Weights of a small model that answers yes/no questions on an image's attributes: fusion encoder width 192, 203450 training examples.
Rows from block 5 of the fusion encoder of a small model that answers yes/no questions on an image's attributes, named by matrix and row number. Rows with one number belong to one neuron. Each number is 128 + 24 x the weight over its row's rms, rounded and kept within 0 to 255. All counts start at 0. Numbers have three digits each.
After each neuron's rows are labels from the 100 texts, of 14848, where the neuron reaches its highest value: "fires on" is the input token at the peak. Only what is clearly more common there than usual is listed. The data: photos with spoken descriptions (Open Images, Localized Narratives).
# fc1: MLP up (fusion_encoder.blocks.5.mlp.fc1.weight, 384x192), inputs 0-95
# fc2: MLP down (fusion_encoder.blocks.5.mlp.fc2.weight, 192x384, transposed), outputs 0-95

fc1.345:170119120071136158094128101122130114110095072140110140105171129129154076144119147140151127116144158190108105108080110119139124126139116121079136112118095163124148126120124134084131107165097151176157145132112138116184123105167148127132129139128129125135120102118130152160096106093122093141
fc2.345:139130145120110087141159166114167106136187140169140140173123108129156190128154135131145120125163191115132088135133131106096172129111114090135126117119114148135094179160164114135116105139170128119172137105128114145104109107108146120095112137103118128158176152111140132148140126106155119116
fires on: "buildings"; "clouds"; "green"; "mountains"

fc1.100:106162117211111057132154125134111100158134127144142112107092144110158154104076139124147103156114113122126126114157154145113147098159114134115120130160117097115159111096127131105117106184122110114125119177096138137109106107136181118115158133137131114120120125107111121102092127147153091124
fc2.100:119199117096161141090140132128148139131129089126121141149149129127103170147108107141121114115108168152130149118136171147102122118122135145117105137135109099157188091141118110124134107146100082095159139123130142147149140113122121156137159141178151127140162106120132133102136123073149138102
fires on: "dark"; "curtain"

fc1.311:097102147145126110134160083161099128106101103146160155105129108140097094106146131170173134086146144113123134118136138148123174142157155133147120104106128122167162097157123127144104155111134136113104125109174118123118107120096093103125194160088102141133118127132089121106104139143136152145
fc2.311:084122176159114128170127121142179141134144125088109138136109103097157089142123137133082148148134088155119117154116167090123118116158133101111117134140149103137122159110094152132149131129106095120099151133133129097137125126097160121120164108144103147105121101123144144103114123143101125126
fires on: "stones"; "rocks"; "rock"; "animal"

fc1.2:117148134151133109099186114119143084109197145120131169119080104096139134167109139102080105141107170083125126105164140111156135095132106172127156140141086139086109130122152136182164120116122133103123100095131131182097158115137139103070129138125156149141117102101132146144095132072141110172
fc2.2:068178148123144159120125181142093107143103113132136122120165108120105156088151074154126134123136140170121146131143141134116114134139089101109070124150145131105106090119133117131111124156117120189148138152155136134133103115094163135103093082141117125093097128158131112078156101102178150162
fires on: "clouds"; "buildings"; "trees"; "tower"

fc1.27:117147115126140112158152114085126126113100116120149134118092170143127169165133127088107115145113123133136111105133172163105126110099137159131135150134142113121155083155127102119089159145097110172154157147119135155092133088095158113107089155113111122129141125143122125114156098067125123110
fc2.27:114155137108139105100084128146129149155154148148105128096087126125122126145143145126099095125153125089119147115134109100136133120170136145146134108114148126138149145138104144104160114100070164158106172131154119143126134152166160119146073085119112117120115113162129135124125137089178140123
fires on: "wall"; "floor"; "kept"

fc1.76:143164147171147103163101136097127118142155134163113173105141134119108120150152129145116118094102131113098184134173063136138103131117114118096087121139118136132107102140148111132164125139121124158093097150112136126104093152158100125088117140078154117145157132114154131096133123156183112117
fc2.76:168112111146171135120163169124142097141123133123132137112145128162109128113133124110130136131137125127089159189142120151105086141100119142133131163153119153132143107157112104111098136137167110106114131118187096130116106117119152132165154122188084149148114108115100115113158155163091126124
fires on: "holding"

fc1.13:097156128125106158137170155084092140111102150134122132133152137101132134166142121151053123151143135156110113135166108160168106147112116118124100120185121149136123134138122149149148104116128158081090130106174112129126147145126106103136118097145070098136094122117142120161137168117129110122
fc2.13:133099128168110110132106143118087110146120167102082172132115117126123137084113130127168157120145159112094116160080118125149136134115118082126138152113131145122159122141127160185129126163113153155140130157175132130117128161152160117098145167134109147157131136151134130173100115177119150123
fires on: "road"; "vehicles"; "people"

fc1.127:104172104089160089143180129160152145135151116151165152133133129100071129112149107129090106172140159102128095129129125174097128101126126146131094137160116108138111119128107066151126100114106121117159110124127132135133107124106155122118106128158113151136104129132130175105142133104123130129
fc2.127:167091131124091124124098140112155091082113147126134152105143112151121129082136142165103108131150163139131118146135165075128070143105131134138132139127120125121132121088166125101110159134109138128103075131129147136148141119141111109151160111151099083197167154122135114149184131119147144119
fires on: "two"; "persons"; "three"; "person"

fc1.315:078141158152082155180145171155098135133147133186109167100117144101128093138086088095088153172134078120126138139164101139109132111115175145117157142153117161108125132148116117131127088159139142078129102100155113142125115104105082102131069169142143151160134131101157148169169103112162125125
fc2.315:148147107113150140104150175125156138210116123175145168160128173114106097108111131108149116118165130127121108131095109176148101126151072111109093189121121108067112129124107125142106154111133101172127157167118159157097111117157119141121142109098141122131158144140092129141144111145092117128
fires on: "text"; "written"; "food"

fc1.229:140123124107120103132101093124139103101166087122168120128165182126105136107131121137134159211121163133101091134123116162081201114145118111115110137139116138163096091142139174139118185084119162110097132121120111110105089135127139138101123120132125117123123142112100158126156085102070097186
fc2.229:114103151147177139148104151141113197123142139133123119118127091103116103103120111103141100119128106099121178116138121122149115111136094112143165150085125109103104139095157135144113097116140099123151106105167120104112151106135075136130100145112159162146143130168130072107152137129180140090
fires on: "white"; "black"; "two"

fc1.360:180105111119098130091107105117091116128122121136111108120162136113135143143164079118153122147099106104135144114143157113116150124072164056185116145099114140137130116127130149103128152138109150137120117119167151096176162141120111119171153158096130103093167132068158137139111099117107144118
fc2.360:115156075131137156169140151120141135147084182108116131127123118112095140089121147077123150125120144106127088123160106101146144132132125127146112107117145141161122162188168139147144139136106126120152189119127145109129092100095165121136152142124115110140127144141167110177104171137100096140
fires on: "window"; "laptop"; "room"; "screen"

fc1.267:143117112122139122125156081136146112152091159081103135102135066123136112165132168131132122153144106113115129155103152127108119149154143106113107144113108114118157134129109117165136151113132120101102108110142140096052128112120110153109141124144124136180078119100110125151142198081129159159
fc2.267:140104135137112100072107187106168147144138125115150131106120106131134123140135119103166152130131134142157172129098106169125140139142162115141120136126158130121143104129123148127112159115089109098106101135111109171138114161124104146070179162098157135089144136134153107119128131142138103114
fires on: "stones"; "road"; "item"; "rock"

fc1.187:159101093123107155148109121165104128113132161113148115094165087085139109121152127117096204108120161123129107097129127152130146127121152135153108113114119117086175099078133131170135130129153130098119118121146171121158129123140111116107160161132152121129147100109150091184111158110142160157
fc2.187:135114168120120114144117144134168099124132147083125155123114105173128101111128130143155060145142091111126137091139098120152109104125119130056125160123095077154153154132152161125188159147130124151118101151103118166082149171109145137127131120144111120119108153148114107097121114108050100102
fires on: "playing"; "water"; "people"; "instruments"

fc1.72:140140148085108090097118076162128111100140113133160073112124121180098135091102115125141172152146149094098134164153146172154123178118119141133129149149096148090126112152150135117131126089120123150135140113168114154124129157126135146102134159091172172143121136124139127096125133172108108148
fc2.72:120134172115145106178127102170151146101142162121146136152148144109145136106144127166112107153139120126118114127173117120151116092140129106157092137142105104125132099086125113087114118081116168161148138093144135131137138084116149158146136086080143121103114088160128108098098106103094135089
fires on: "black"; "white"

fc1.143:178094140145119156117120100131111151155113106168140140110101128105116147095151158103141134129104105126153113113177148103156116109161128124158133121106175109086098132133140137142153140112135098107143079129115132113122155171116101165148121145114135129144154097102103128154113178130114116166
fc2.143:118151151122144126109111153116159083096131155158104109109157105113127116159119111118075101177078129104134174197102168124106088144152106107121135110149146095135155131144114151109128109111129157115126117126120081109120099105160134135151115135131144134149140112172150138113143153181139139115
fires on: "wall"; "screen"; "sky"; "bird"

fc1.6:108133136097153136150107148114132138140126133100142125132110080152046142109193157117164122136103166123148131087135111121128135107153162118130110106127123144152148115097173134119103153148168100149112149159130124086129168124153173111138139069073139132135176142128125125166150163161118123129
fc2.6:094149103127123124176114128150143125070109125128105123098089126152144156089145172127117122119159116120146154154121154141135106100108107080129112117154156181117111108124170157104138151119137135177085135183146140109150161108130143111072083160118135097096111096123147154102143133114147125158
fires on: "guitar"; "musical"; "singing"

fc1.36:161138149093110165097156124094135119094122119131136140108119121136124132147163171084141159130167105119124106089092120125160150126140140141132107110102177133117152103155135120174177124114104093132123169059146141113139158108102163127098123130160078095115155113129106137123167141149115150137
fc2.36:130104159122120125157143147111144167134135105139132125120154151131154128154102071148138164118066109114154110151111167149106133123091111126117129130099142164110134120072128168136136125080133129111140102127134129158144088164118089135110098094076123152170085114141141097132135117080115122144
fires on: "stones"; "water"; "bridge"; "dry"

fc1.160:161104161106113106154095099142100086120122164201093151117121158148115145118169120121146097162174104097122166128136097134108129149140150123075150081092143166106165118113142099131083072102145099124119108193143108150131117142122156113139080101136121081141102093149165104090161110126136100115
fc2.160:144129104157181145141115147060112174141111148099117111133151107160139120147113134156095104117105127146169130131108151120132104132104152106169120081100162129136171146138156118135129122132099126126080185153123120125135120110124100122112166129116124108133143135134107165183123112100134099136
fires on: "buildings"; "vehicles"; "road"; "lights"

fc1.126:082111124094099131127127085152166145078122106119117105134139154126116108101167142143129150125083153110147110135155147150109136147136131108125125132134131061109148132161155094157104152111149114152131134123123141159128105110163116153177149090067150159143152086127095131172101142154109087139
fc2.126:129134098137116109156075106115145122129151125116149131151138109117161116141138105172111148088173070125095153073108120112101138144132118147143111123127158131134111114086145116105121117099097126148123133109148117118160142147117135117109148169138151091084088115176103163130142103125124118160
fires on: "black"; "white"

fc1.130:125121106147109114128096159130112127139089134131149119114165125104142131125121104113164135130122090115172163127181158148125153128143113138109094104094110115173129115134073156160169093187146118082131158129120121115146099091096120094162083122091111134143157105083138124137116135126094141117
fc2.130:154101138139166151197136112099131121093156121103086152129127124169126149154122101113130094123180120134092125128112102132143143102121130096133129156135119151118099139136087109130098085125077080164108113105128099147132102117092106112150080136105138150097121145142142139099116123138092138135
fires on: "window"; "toys"; "wooden"; "cupboard"

fc1.131:117170071155160127168092104161147138129082090096122117121079087140117160122164120080116126144141109124166139115121133109125148124130166150151129137118126103099154116094102120097112155137182133129142146109139161139142131115142136142104134150110164129122103158126167128147139133138100106129
fc2.131:145118114173179180143153138173144142145085140097120141092181136128128139144139125149163121114116138156135170132159110129180143082118109059081079130159118114147136118121111079111158152091101161135131089113127157110110126146111150134104138156124124097139097150126113125111135122158131146086
fires on: "wall"; "wearing"; "standing"; "sand"

fc1.59:135137109147130114118146111087131131120176115149102118094136139144133139081158106116135116148137133121129157096128133113117098148120162155095160145104136142144158104125114150114121066142092130079108115122142112123097134131135122122162167087136133072144117161167145069145108122115147107133
fc2.59:119122129116158146114062162071167110160144126164135123107125102102121131127106116150143154149100110109099116139126136143127142154112179137108110140113135114142160096075162101172115113107156108154105146157141162129122153104092128093145116146112089147123100097154144121125101096147125135133
fires on: "buildings"; "sky"; "water"; "trees"

fc1.78:128118118087116133100131124131124150137087065109106117158126152106108136169132102175123078139126129116121125129163109086086099137139110133133131121130094091102136132113155136143146105160137155121125121136081125074125117128119174159112157123134067127122186149070155178148126114165124125149
fc2.78:111136133133103116118130152156145152166135108121089139135150134129114132119132107161164127138140131147079104126121172174116123126141118120117164125156113128118156114121130116146158127129127089141085130156114105123112104134120131146092124100136108090147144108187102142155092135129107111110
fires on: "dark"

fc1.93:141090141123119142116131160177187128161130127095127119108132145075102160088108163107086144115111142143174105156165093115133116118099128129119100165083120148139159102126137126130148111161100138119112062150123119129146154138127077104116165111110139154092137146114125138116125157137084136120
fc2.93:142158145156180092144183085104138171131084135167099106114153141145135147116169130144140151136159124093093125135103127155159140094145116135168128123120131083112113127164158112117114112142133150178158173118149120130126106109112139148118106118110138115136154127083103118109127117098107108100
fires on: "surface"; "bag"; "toy"

fc1.243:109164126126131178147127145070126140108127156122130146083108125108115107104146158126137083103137122158136096107163140178133124132090114118108059126091133154147154107143124141118100139119156120109142131166125106107097146114098095078126128132129114150148126104111143127143110149114112114105
fc2.243:111160149139114152078165111138107098128125158142130107121153145144144168123144157148098141131137164140137179100153136152155117154089167133110101157183135128137084138117139124135087116097168139150116128117159177128121150166122099123100142129133102103170140141134104115106132105138133114140
fires on: "road"; "riding"; "walking"

fc1.145:153115095136123153100117141095117119147108142137152151135149155125125157138137124086168073138117172115147131080174113118105091137128112131115173099156117117085130092098127155138144119114158090129148089131145126100122149128148111163137094142115129105154124133146150101158100150117163125085
fc2.145:129171111118145134115138117144141157071096143105115152111121094109148083136136151126101158137177101172136133124114129111111121153142104150116146112080124147133098102122102085142158128103136154164156106152135127139107088133083135081116106120127098125141140087139149191093170100097172111178
fires on: "windows"; "building"; "door"; "buildings"

fc1.199:095102153122131144146168121146154117115127113125128151129120131094114129097153161143148089112136131202093133118124135183164131112105169096114116157138125129125083129130145133115152107118101130107134166148155116122161149099118099141108134102082133170128119112092149140127121164152142152125
fc2.199:120124120135127135166130156132051105115153144129133082132120144125107144119130162136181142107100127133143130114176145149110104137149088112095146101171104155087161131120135171147104147127162160128078160153145117102091140139094097161115091108130123082128109114151150143091114100151146129158
fires on: "surface"; "grass"; "playing"; "person"

fc1.341:130130155102186158143162122127136119122142159179119123122143136111099088151141105161105157145123131118142129143117150100135105110139151133107114116110130109136166122104113111103178117153136138161117124078156157077158190102141145083110100097123136153130122147134098126135123086144108150160
fc2.341:130095116126091127115118119134147108111116128147127103079152157156132128146125115111066110091104131119096111115154187187085137132115144116163153116127079174100118177134149148129162167148156110148125123139133178120106093115141116101119088152125137142138120131139109132119114134164101106139
fires on: "surface"; "clouds"

fc1.285:121122128111159124113164103115138077171168157160133150137129123139140127132110178119133085147112135149080143146124134101201107081134113160132089153157118106156120095132114161097115132104120128091140094112186119111159147128148123113157131146133126129126157138110101102122132099107129135174
fc2.285:127059141172133083107119197072093123112106123123136147092097155146096112168189133109134137146159114110143133133082086147134140111116133105095125167162120127113153138168092163147134131123087138150127144134124150119172108146130134144130132114131109098123124138106124121170127141145122136089
fires on: "playing"; "man"; "person"; "holding"

fc1.188:093122133118134147125123097114131078094105144162084155108148124146115146120113112115127149118088135106093151158124147123129113121073158142106161131189133135106116136104174137135132116131139186152122173104167159175141135120124122111159141083094119099147110135122156132187092082090152128122
fc2.188:154155158111097159134183174167107126163149141163169145156112088110098117091099153148148106141109127133133111157124083125123119107108071093121086098127130143123113122155112109119157106105143179116122105129131122101097132141130152123145127081145119126132143074123119149102146147123133154107
fires on: "clouds"; "cloudy"; "mountains"

fc1.30:135130133176131100136157149102099137114158091137128129101127124121120164137176149107147139127141122118141144122162147097141141095111109168126131135115119100112138115103126099144106153137110117140125113113191142142152141104142105134114142145112142136125135169156149120180153103128136166110
fc2.30:138142127148167127128122099121140069141087139147149175093131150150152114122167104115142150106131116150156105100179128117121132106169133133156099085131104072085138087127146163149148167097096125105148156110137109126142163110136110114161145131106123127143106149124131097159120118138100130148
fires on: "guitar"; "singing"; "screen"; "musical"

fc1.189:138148142159105186110129123105082106135089172109079119126126121066128131154094134104086157167112104142131144142105127128093129137097136157144100135154159131107123144135144167112113109151120130143146157166134137136124112085133144136128135110120113138205132108100101129127105141085165136115
fc2.189:119131154130115118148104152152100145151144119140127142128143147148138112155132116133161143134140146124121135102105105123159137126168127093110133162098116102118151148110129094123134153111095093135104124098125110142164148145158140073162102111142109119109145141143137156140144095116123138133
fires on: "flower"; "yellow"; "clicked"

fc1.108:110177131155154118098107115113111102166148143085138150164118128120112117174174149135168126104108099103146138100179133134139143102086128131125091167133123128149127124138114149115125181128098125141139139128119084127175126130082122078141176104126099122098098103138156062149143130134116145127
fc2.108:118110100144135096133140104154164122161148115129084116147092143157125123126132146070142159102157159148128131154128116108097108099084113120135155084116157096136154120136156108133103097089143146103149111088091116137093143109135151122146125138193147125093109162119089167151133145145122160113
fires on: "dark"; "singing"; "instruments"; "guitar"

fc1.196:158177153131118098128119142138149159097092096140076140136117121157147127111146144152138118139122147111129128136174122138124149111124150181077124140124118139143165118127138116158143110090116161113175132136134099100119133143078148124093136128103175117118141087143147129123172137120132115137
fc2.196:118128112072113092122136118145099079140174128194168091119126102115112168127122137119127134125070134157101128151101101142110121154149162142126160110100117124102122136123129102132124133143100141156157111115128140156165154137154149115131167119165117159130160146116133112102123103134166079105
fires on: "clouds"; "trees"; "sky"; "snow"

fc1.223:107103112131119095143122143155087068113113121142106126144114124129128157132131125108152137116164100182091126106130143153121130144129147113101118117134121160089140099128149143166131140157120181132165127139173122119137094099170089137100133171117144159102073153122145105143127120139144136105
fc2.223:155128117099166108081156125124128110107119129123144139114163096098105121170124108135142130092111127140137107153097105122112147073157122114107120160140094154138137167100103161119120175144185139122129161123139114109158165122170143099161069127168144118151171160084118140086135141088134105118
fires on: "white"; "black"

fc1.260:079124122129118119127114088137156121092106104139145098115100123152116127101121108127086128129136166118142118122139149119130129113126169117165140094117153120154112098130131149150091103114151126133129144123144139140135123130126101152153151177117133135162120199152093133114163122157151083154
fc2.260:151172149128166101137116119148131111139166090114132117200107139115124127087141135145139107100172134102117147127106161125115126144182147163117108127142102092165071110112146100123143132107122117130108140117171135149139151081127157153108117126099116096126159101175116164097112102130071156178
fires on: "black"; "white"; "snow"

fc1.87:131189144075105103091146125162110150115111096154153106110120114087168121099081153129117117116113122108146131163101089154126086128106134154139127140148068160109128152124110113145128131120137201163156088119185150127106139094116138128115146101148164110119134144112105131147093116128135127164
fc2.87:117082134141130178140157114124152131144092145130095151153160129175122178140176146160160105141159163117113112133153131115143141128121140075103115126160147134120114134142176113129158136182123141112129122070101154122125075130152142156108140083123143167125170084140163123082155123124155100121
fires on: "clouds"; "mountains"; "hills"; "water"

fc1.343:151133151147124155075140168128129089122097146154113140089123151122102119149143125112122111106162142134132100126164127123133113130110173127089154170095129161110150111151086110107183154162100123094150110136153169101149175122151118133131160123167119124106128169130151138158166091155128144110
fc2.343:129135145140096117145148131105134111132170144147099135120138164159129138107147129114116124110115121111139125166148071163083099148115075083154132113144111187122116150111128122152169110087090144139133107114113117084108125118136116124127203104137130155152141130104100113118112092119152157123
fires on: "paper"; "poster"; "text"; "written"

fc1.185:140133157119121093135143095085127139154105146107110156121105150135127102169116150142122153122151099100132138142126139107167110145148155114093090109139126097165103118137129119131130147130096109129151089141134110130101155146093138146158107126099111098110139173096086141131137141105126114122
fc2.185:118126106111118152142090147147100110108114113152092103089126116149149142135153099149128090162123135091151113092155137113109086147116094149135164166165112105122119144150146139097100096142060137123105159134128126142117144114151099160121067124109133139114090139118152127160111099158110113116
fires on: "road"; "vehicles"; "cars"

fc1.305:130140085119100082154093116109120129137115132108117136151138125145152146143163143103102118096136117146133135139102104174132126117070120112156087113159117132137124069114118190150161153137127111091127110158098129165106167129122124108136140139111089136092137169135082113114131111166148140132
fc2.305:144111157096109117118115099158178111124145146155149161152115129126087101142122159109147143115127119103127159091147139117137123110112160136118137161109089082138165123141164107148127134138178136150141127112132149120116121152157156075101150115099122140082131126123106119178155130120142144126
fires on: "guitar"; "singing"; "instruments"; "musical"

fc1.109:111167118097164109139156123084116113097112088089111141147083165108133125112075099132104167101142109150144166106141087149121147146131121107108114160128128158180130102123161155169126173088166125116112168109119131157138116151130123094153153109128166138122117140128173117115139149103197134126
fc2.109:128106116131126138165139103154129141139133109126104140132166130116110125128113112171159071107108167105077135071119128160122123120104134087153138138143123118159143114134122120132154111127120160131125125155170104082107146088116114108079173138103095130135136113133146086145110116117123110151
fires on: "wall"; "wearing"; "playing"

fc1.203:133109115117156138077122144126123087135091174131066118078119144168137170115158161095121147136098116125126168124178109092133127114155096112096087141102166154157153159142123142148105145155120160089111145124158117149147141130162146124178131111070098126177156132125135140140121118138138118123
fc2.203:125166112141094132124142092106096145065164129109143135146109106134117142158119151111146143176151121128114094130119130089148161144127122124099098122144100176152120115098120150152147162147101119142142111172104140123162136120149124127125096139122138077084101085120125190143103106096151140102
fires on: "window"; "door"; "flower"; "windows"

fc1.142:131173129101149138111184124119112132104166107059170074127099195152095102139160142153158149095117118188084141117108148118150143121100138110123108094135116134122107144115168142117110131143119115128137103146141111127141153149152150132160122124102127147097119157092117120121116087132152104091
fc2.142:106123151128126105148103091097124148134168108109156089110137156093131071155176163092130160120104123147148157098142105140102159147137108165113119139125138123132171116148150144133127152160121113145123111143095108130130103143146095134125154125151112141108112142112139106122175126130142145110
fires on: "flower"; "plant"; "sky"; "blurred"

fc1.268:095125127151140121160152104158080112123091081162160146146145174070152167127140159124064127140083124111146122151112160116121093112142145147140098080124135082139157121139150141074133113151115098124121097167125132143116152100130100126091130127132118132138134126130148115127148170145119137123
fc2.268:115157102142111104127113156177161101099150132158142135154100053149095100115122081095129109092071165101148137067086097148102115135111119128143132128093149122122108121143124121121138142137143156180126138103124144173174059140151139105113113111123138142109122102118142105117162180145118131128
fires on: "clouds"; "snow"; "trees"; "buildings"

fc1.227:111112114120120098128139167116148110124164142104112127124137134121151111183132105111138142115136139140114148107135127155138153079132064146147098109109150145088125091130140148150121131151153125092128126209175136139177116094111129090131177125108135166119157104158171099121163087111137133135
fc2.227:126110123118153131122109157124112128131147145113109154143078142146091150153139116138115113170118140137107140137154131099141102099139139149102120118122107095159162055172107084136148154126123160161113149120108151143098124177118145156108168085117121183114149176169106132175149053158127151120
fires on: "playing"; "trees"; "instruments"; "instrument"

fc1.346:102167123133097098156091133122130171144141110081136138096188086117121108145109145152112158110118108083132126102115135144179122132114130127105147136118150143113114080141146140148140135142128115129111153125127131149144167124128078119127128131115107155114090158081080134138106120106121123135
fc2.346:147140141089138153097127112114134124076140086165114119151138130109140115159111130157102104139155106106092120094143131096131100100171082138147128140115121087162097103120113116120154133116140093090081133160145128161171147189146113150140141151134119141154165111136175114130104137138111123081
fires on: "windows"; "wall"

fc1.328:095163120132108128109075139135122151116114120139135114129140118119094140123151141161138131130112149105132128124135134119123145087130167108125165114098136119153120086136111172152138143152130129087125148094137086117141133136150138155159088136119133123133095095085135137112155135155127090133
fc2.328:153122165135121131157111088077107117155123154105137146145148111155134117094134109113126110110146123126147094101080142132169112135147105125134091126120133123157196102151106113132155151159114106156108129146112148119124146103108082104148119122125121095132159155090136163138106158147112063135
fires on: "road"; "cars"; "parked"

fc1.269:117139141188137098112146133144120144137121121099134097114140099098079109117153139136103111172143128124151124131102154133140122142106152107082167133127133167123096108087142127087109120154108148122127141126123114135082161120098156078128152143148119093133115109106146139110194120167141128144
fc2.269:114128086115133133115118070125089131168155128133113175136128093164149138141142141120166144133101126132133169137140113105139152122146106123112127203136121135110096148149152135134142150130098102122091165133167124143146145138142129144114112145097156190133144160089127129149100109124124106135
fires on: "surface"; "brown"; "orange"; "yellow"

fc1.216:103110147099104133155151152095110117143108081149146107132170073121110131132145097113098158116115142139121134149172173152161096113119154196151136100120114142142104126131123142112112119135154096151168122122089111139108121124143140143089127101137170106163127127130120175129118094140163125102
fc2.216:154147117166136160122135123157124079074147128120086114156154143151113096150173118163114118108131145160095136156099104130131160105178128136170172156133099121107109107138126096132127123137117087121145080176128122152158104150092136143101146118139122104138151149094130180122139102139139131133
fires on: "buildings"

fc1.67:132101130142162093120148164134146134126115124128128140094118148135105156159148138109119153100111140106146176121125137148123117123117169191156122078118110161084117168154145140141135158146111123121157126133145097156136087121126125138133112147107139121155129160138118158094127105094125079128
fc2.67:150138092141126126096126088130190104163125096118134077123143121133130138133129138124098101117140138122169102155167126107109078124126117126139149166158123136109110144111170121107110147107159180115086154146159146132138109070140151108156085142158118103134116127117151139100143168127106192141
fires on: "two"; "group"; "three"; "number"

fc1.246:145143128146150118149114121114140137107137114137149093118069111136108126161160147134114119155105108089133160115088148138089152110152117126139146112172126126083144100095111119163111111079144112119135127123098162136163143107160142145179122095114143141111139095133126179226134137119129107095
fc2.246:138114129139090142113151090118122129148090112111114144088149167104166112102147114139164135134161114139141122149140115146150101161145110111133129152096138102130075147143100163142164126132141161104111141114126125159074108109092151131113167140103104128131098140155131137088123113115128102151
fires on: "dark"; "sky"

fc1.15:110175149102117120143118131114167109125111142170111111092153147114164105084100139102154129091103121154094137143157134121110116107079105154128103110120135119148152163118095070163131128155098095105112141166122120101106119113151128144129101139135084099141138171136125118150141098120146140154
fc2.15:109098099120142131107126171128113099132164129124135135157115149124114161175124099110166132113084162149125141130145152135135138153141159110163104148149110106161137118146115117112137142166158131130135117128095102159174113132151127101103134120114155127153146146070129137147106128136115137108
fires on: "dark"; "water"; "blurry"; "text"

fc1.133:132104121090154094083123125139104138140130082146151106113176144097108117152160145115140138110108130127119104107125155119111156138135124141091119104072073123132126110156140130118103146065126104151146156121152124180159147130130104155157093096093151154143144116123194160126092102105152146135
fc2.133:140119140111151125070108099118177092094139117111142120165116119098090130137107145117128128172136140140101089077179127144123129086181104141109133150064124155160130117096143134104163130135155136131106096148124165143121153133121126121133141132099143130134108145148159131148090121136153120129
fires on: "windows"; "building"; "statue"; "sky"

fc1.373:094111125157129114111098134129154107134168159127117120104167136184147131145130136098177139119146125138118130115126073139154098119134154126177120104122110106147108107128149150185102162123141144139108162147153162104113148114144131142136137120124164178156114113094149163137169126142092115107
fc2.373:168133118134131120127135130140081145084115150088124166149128158137114144108142160104093130088111136112167135129100157155086137098115130117133092161176160139139119173103147117125141146125168144123122108101138080098110118176144124108107119137155131156122129137189162153096091140131138130121
fires on: "text"

fc1.221:113124147107126148139109114143107122171103128136124148146130128118111134137126101117154150164152118127069147101130094167114108110105184145128132134128126142135120144101120102106139132117161064126145134119124121170163112130103130095168127122110150106120140130093096147081083108101189138146
fc2.221:152137140119146134089125152110128110105157126088103122134160118111093116138143103132097108135131139120133106156143159114149123143135098144097139116110161086141099168133081164102109118101122121128125145162100066105120181132086156161103127104127120159140145120101117145166118115121148112115
fires on: "windows"; "door"; "wall"

fc1.148:098118153136115134126126137155144178108138091125124135102132104129117092145103103104143084128143152118109153115147088103124121093094123119140114120099159120106125134152116115111100156131149124116127140109143107106125131131110131153109155120120146165138124138125123126147122128152132136099
fc2.148:133147114155126097113144102154129096137153141120126181135119134079152120104142068135125143071116119130171153109145138107121104150137115139113150107161130121100098116144137117144164162139108113172125167129113101110088119123120095122083114090126112136157143132140091158103156147173155101126
fires on: "black"; "trees"; "water"; "mountains"

fc1.265:151171121103121159097142160172104156129118157126152141172132135117143118118104097084123100158143101105118124120112121145084112135137116108097111149102132032149116137140129147111122114118137143110135120144133146118175124124151129097132155087130156130135126130106127110167128131135137101104
fc2.265:100167108157112139154103145116112144135152128124153078132164114170153108114088145140157134107077115133147153107127084066132116136088088128127142098170107120103131126115125156157168115130166108129114140135130089132094106152148061152150163145147136118120120136144139132113144135128148107178
fires on: "holding"; "mic"; "wearing"; "standing"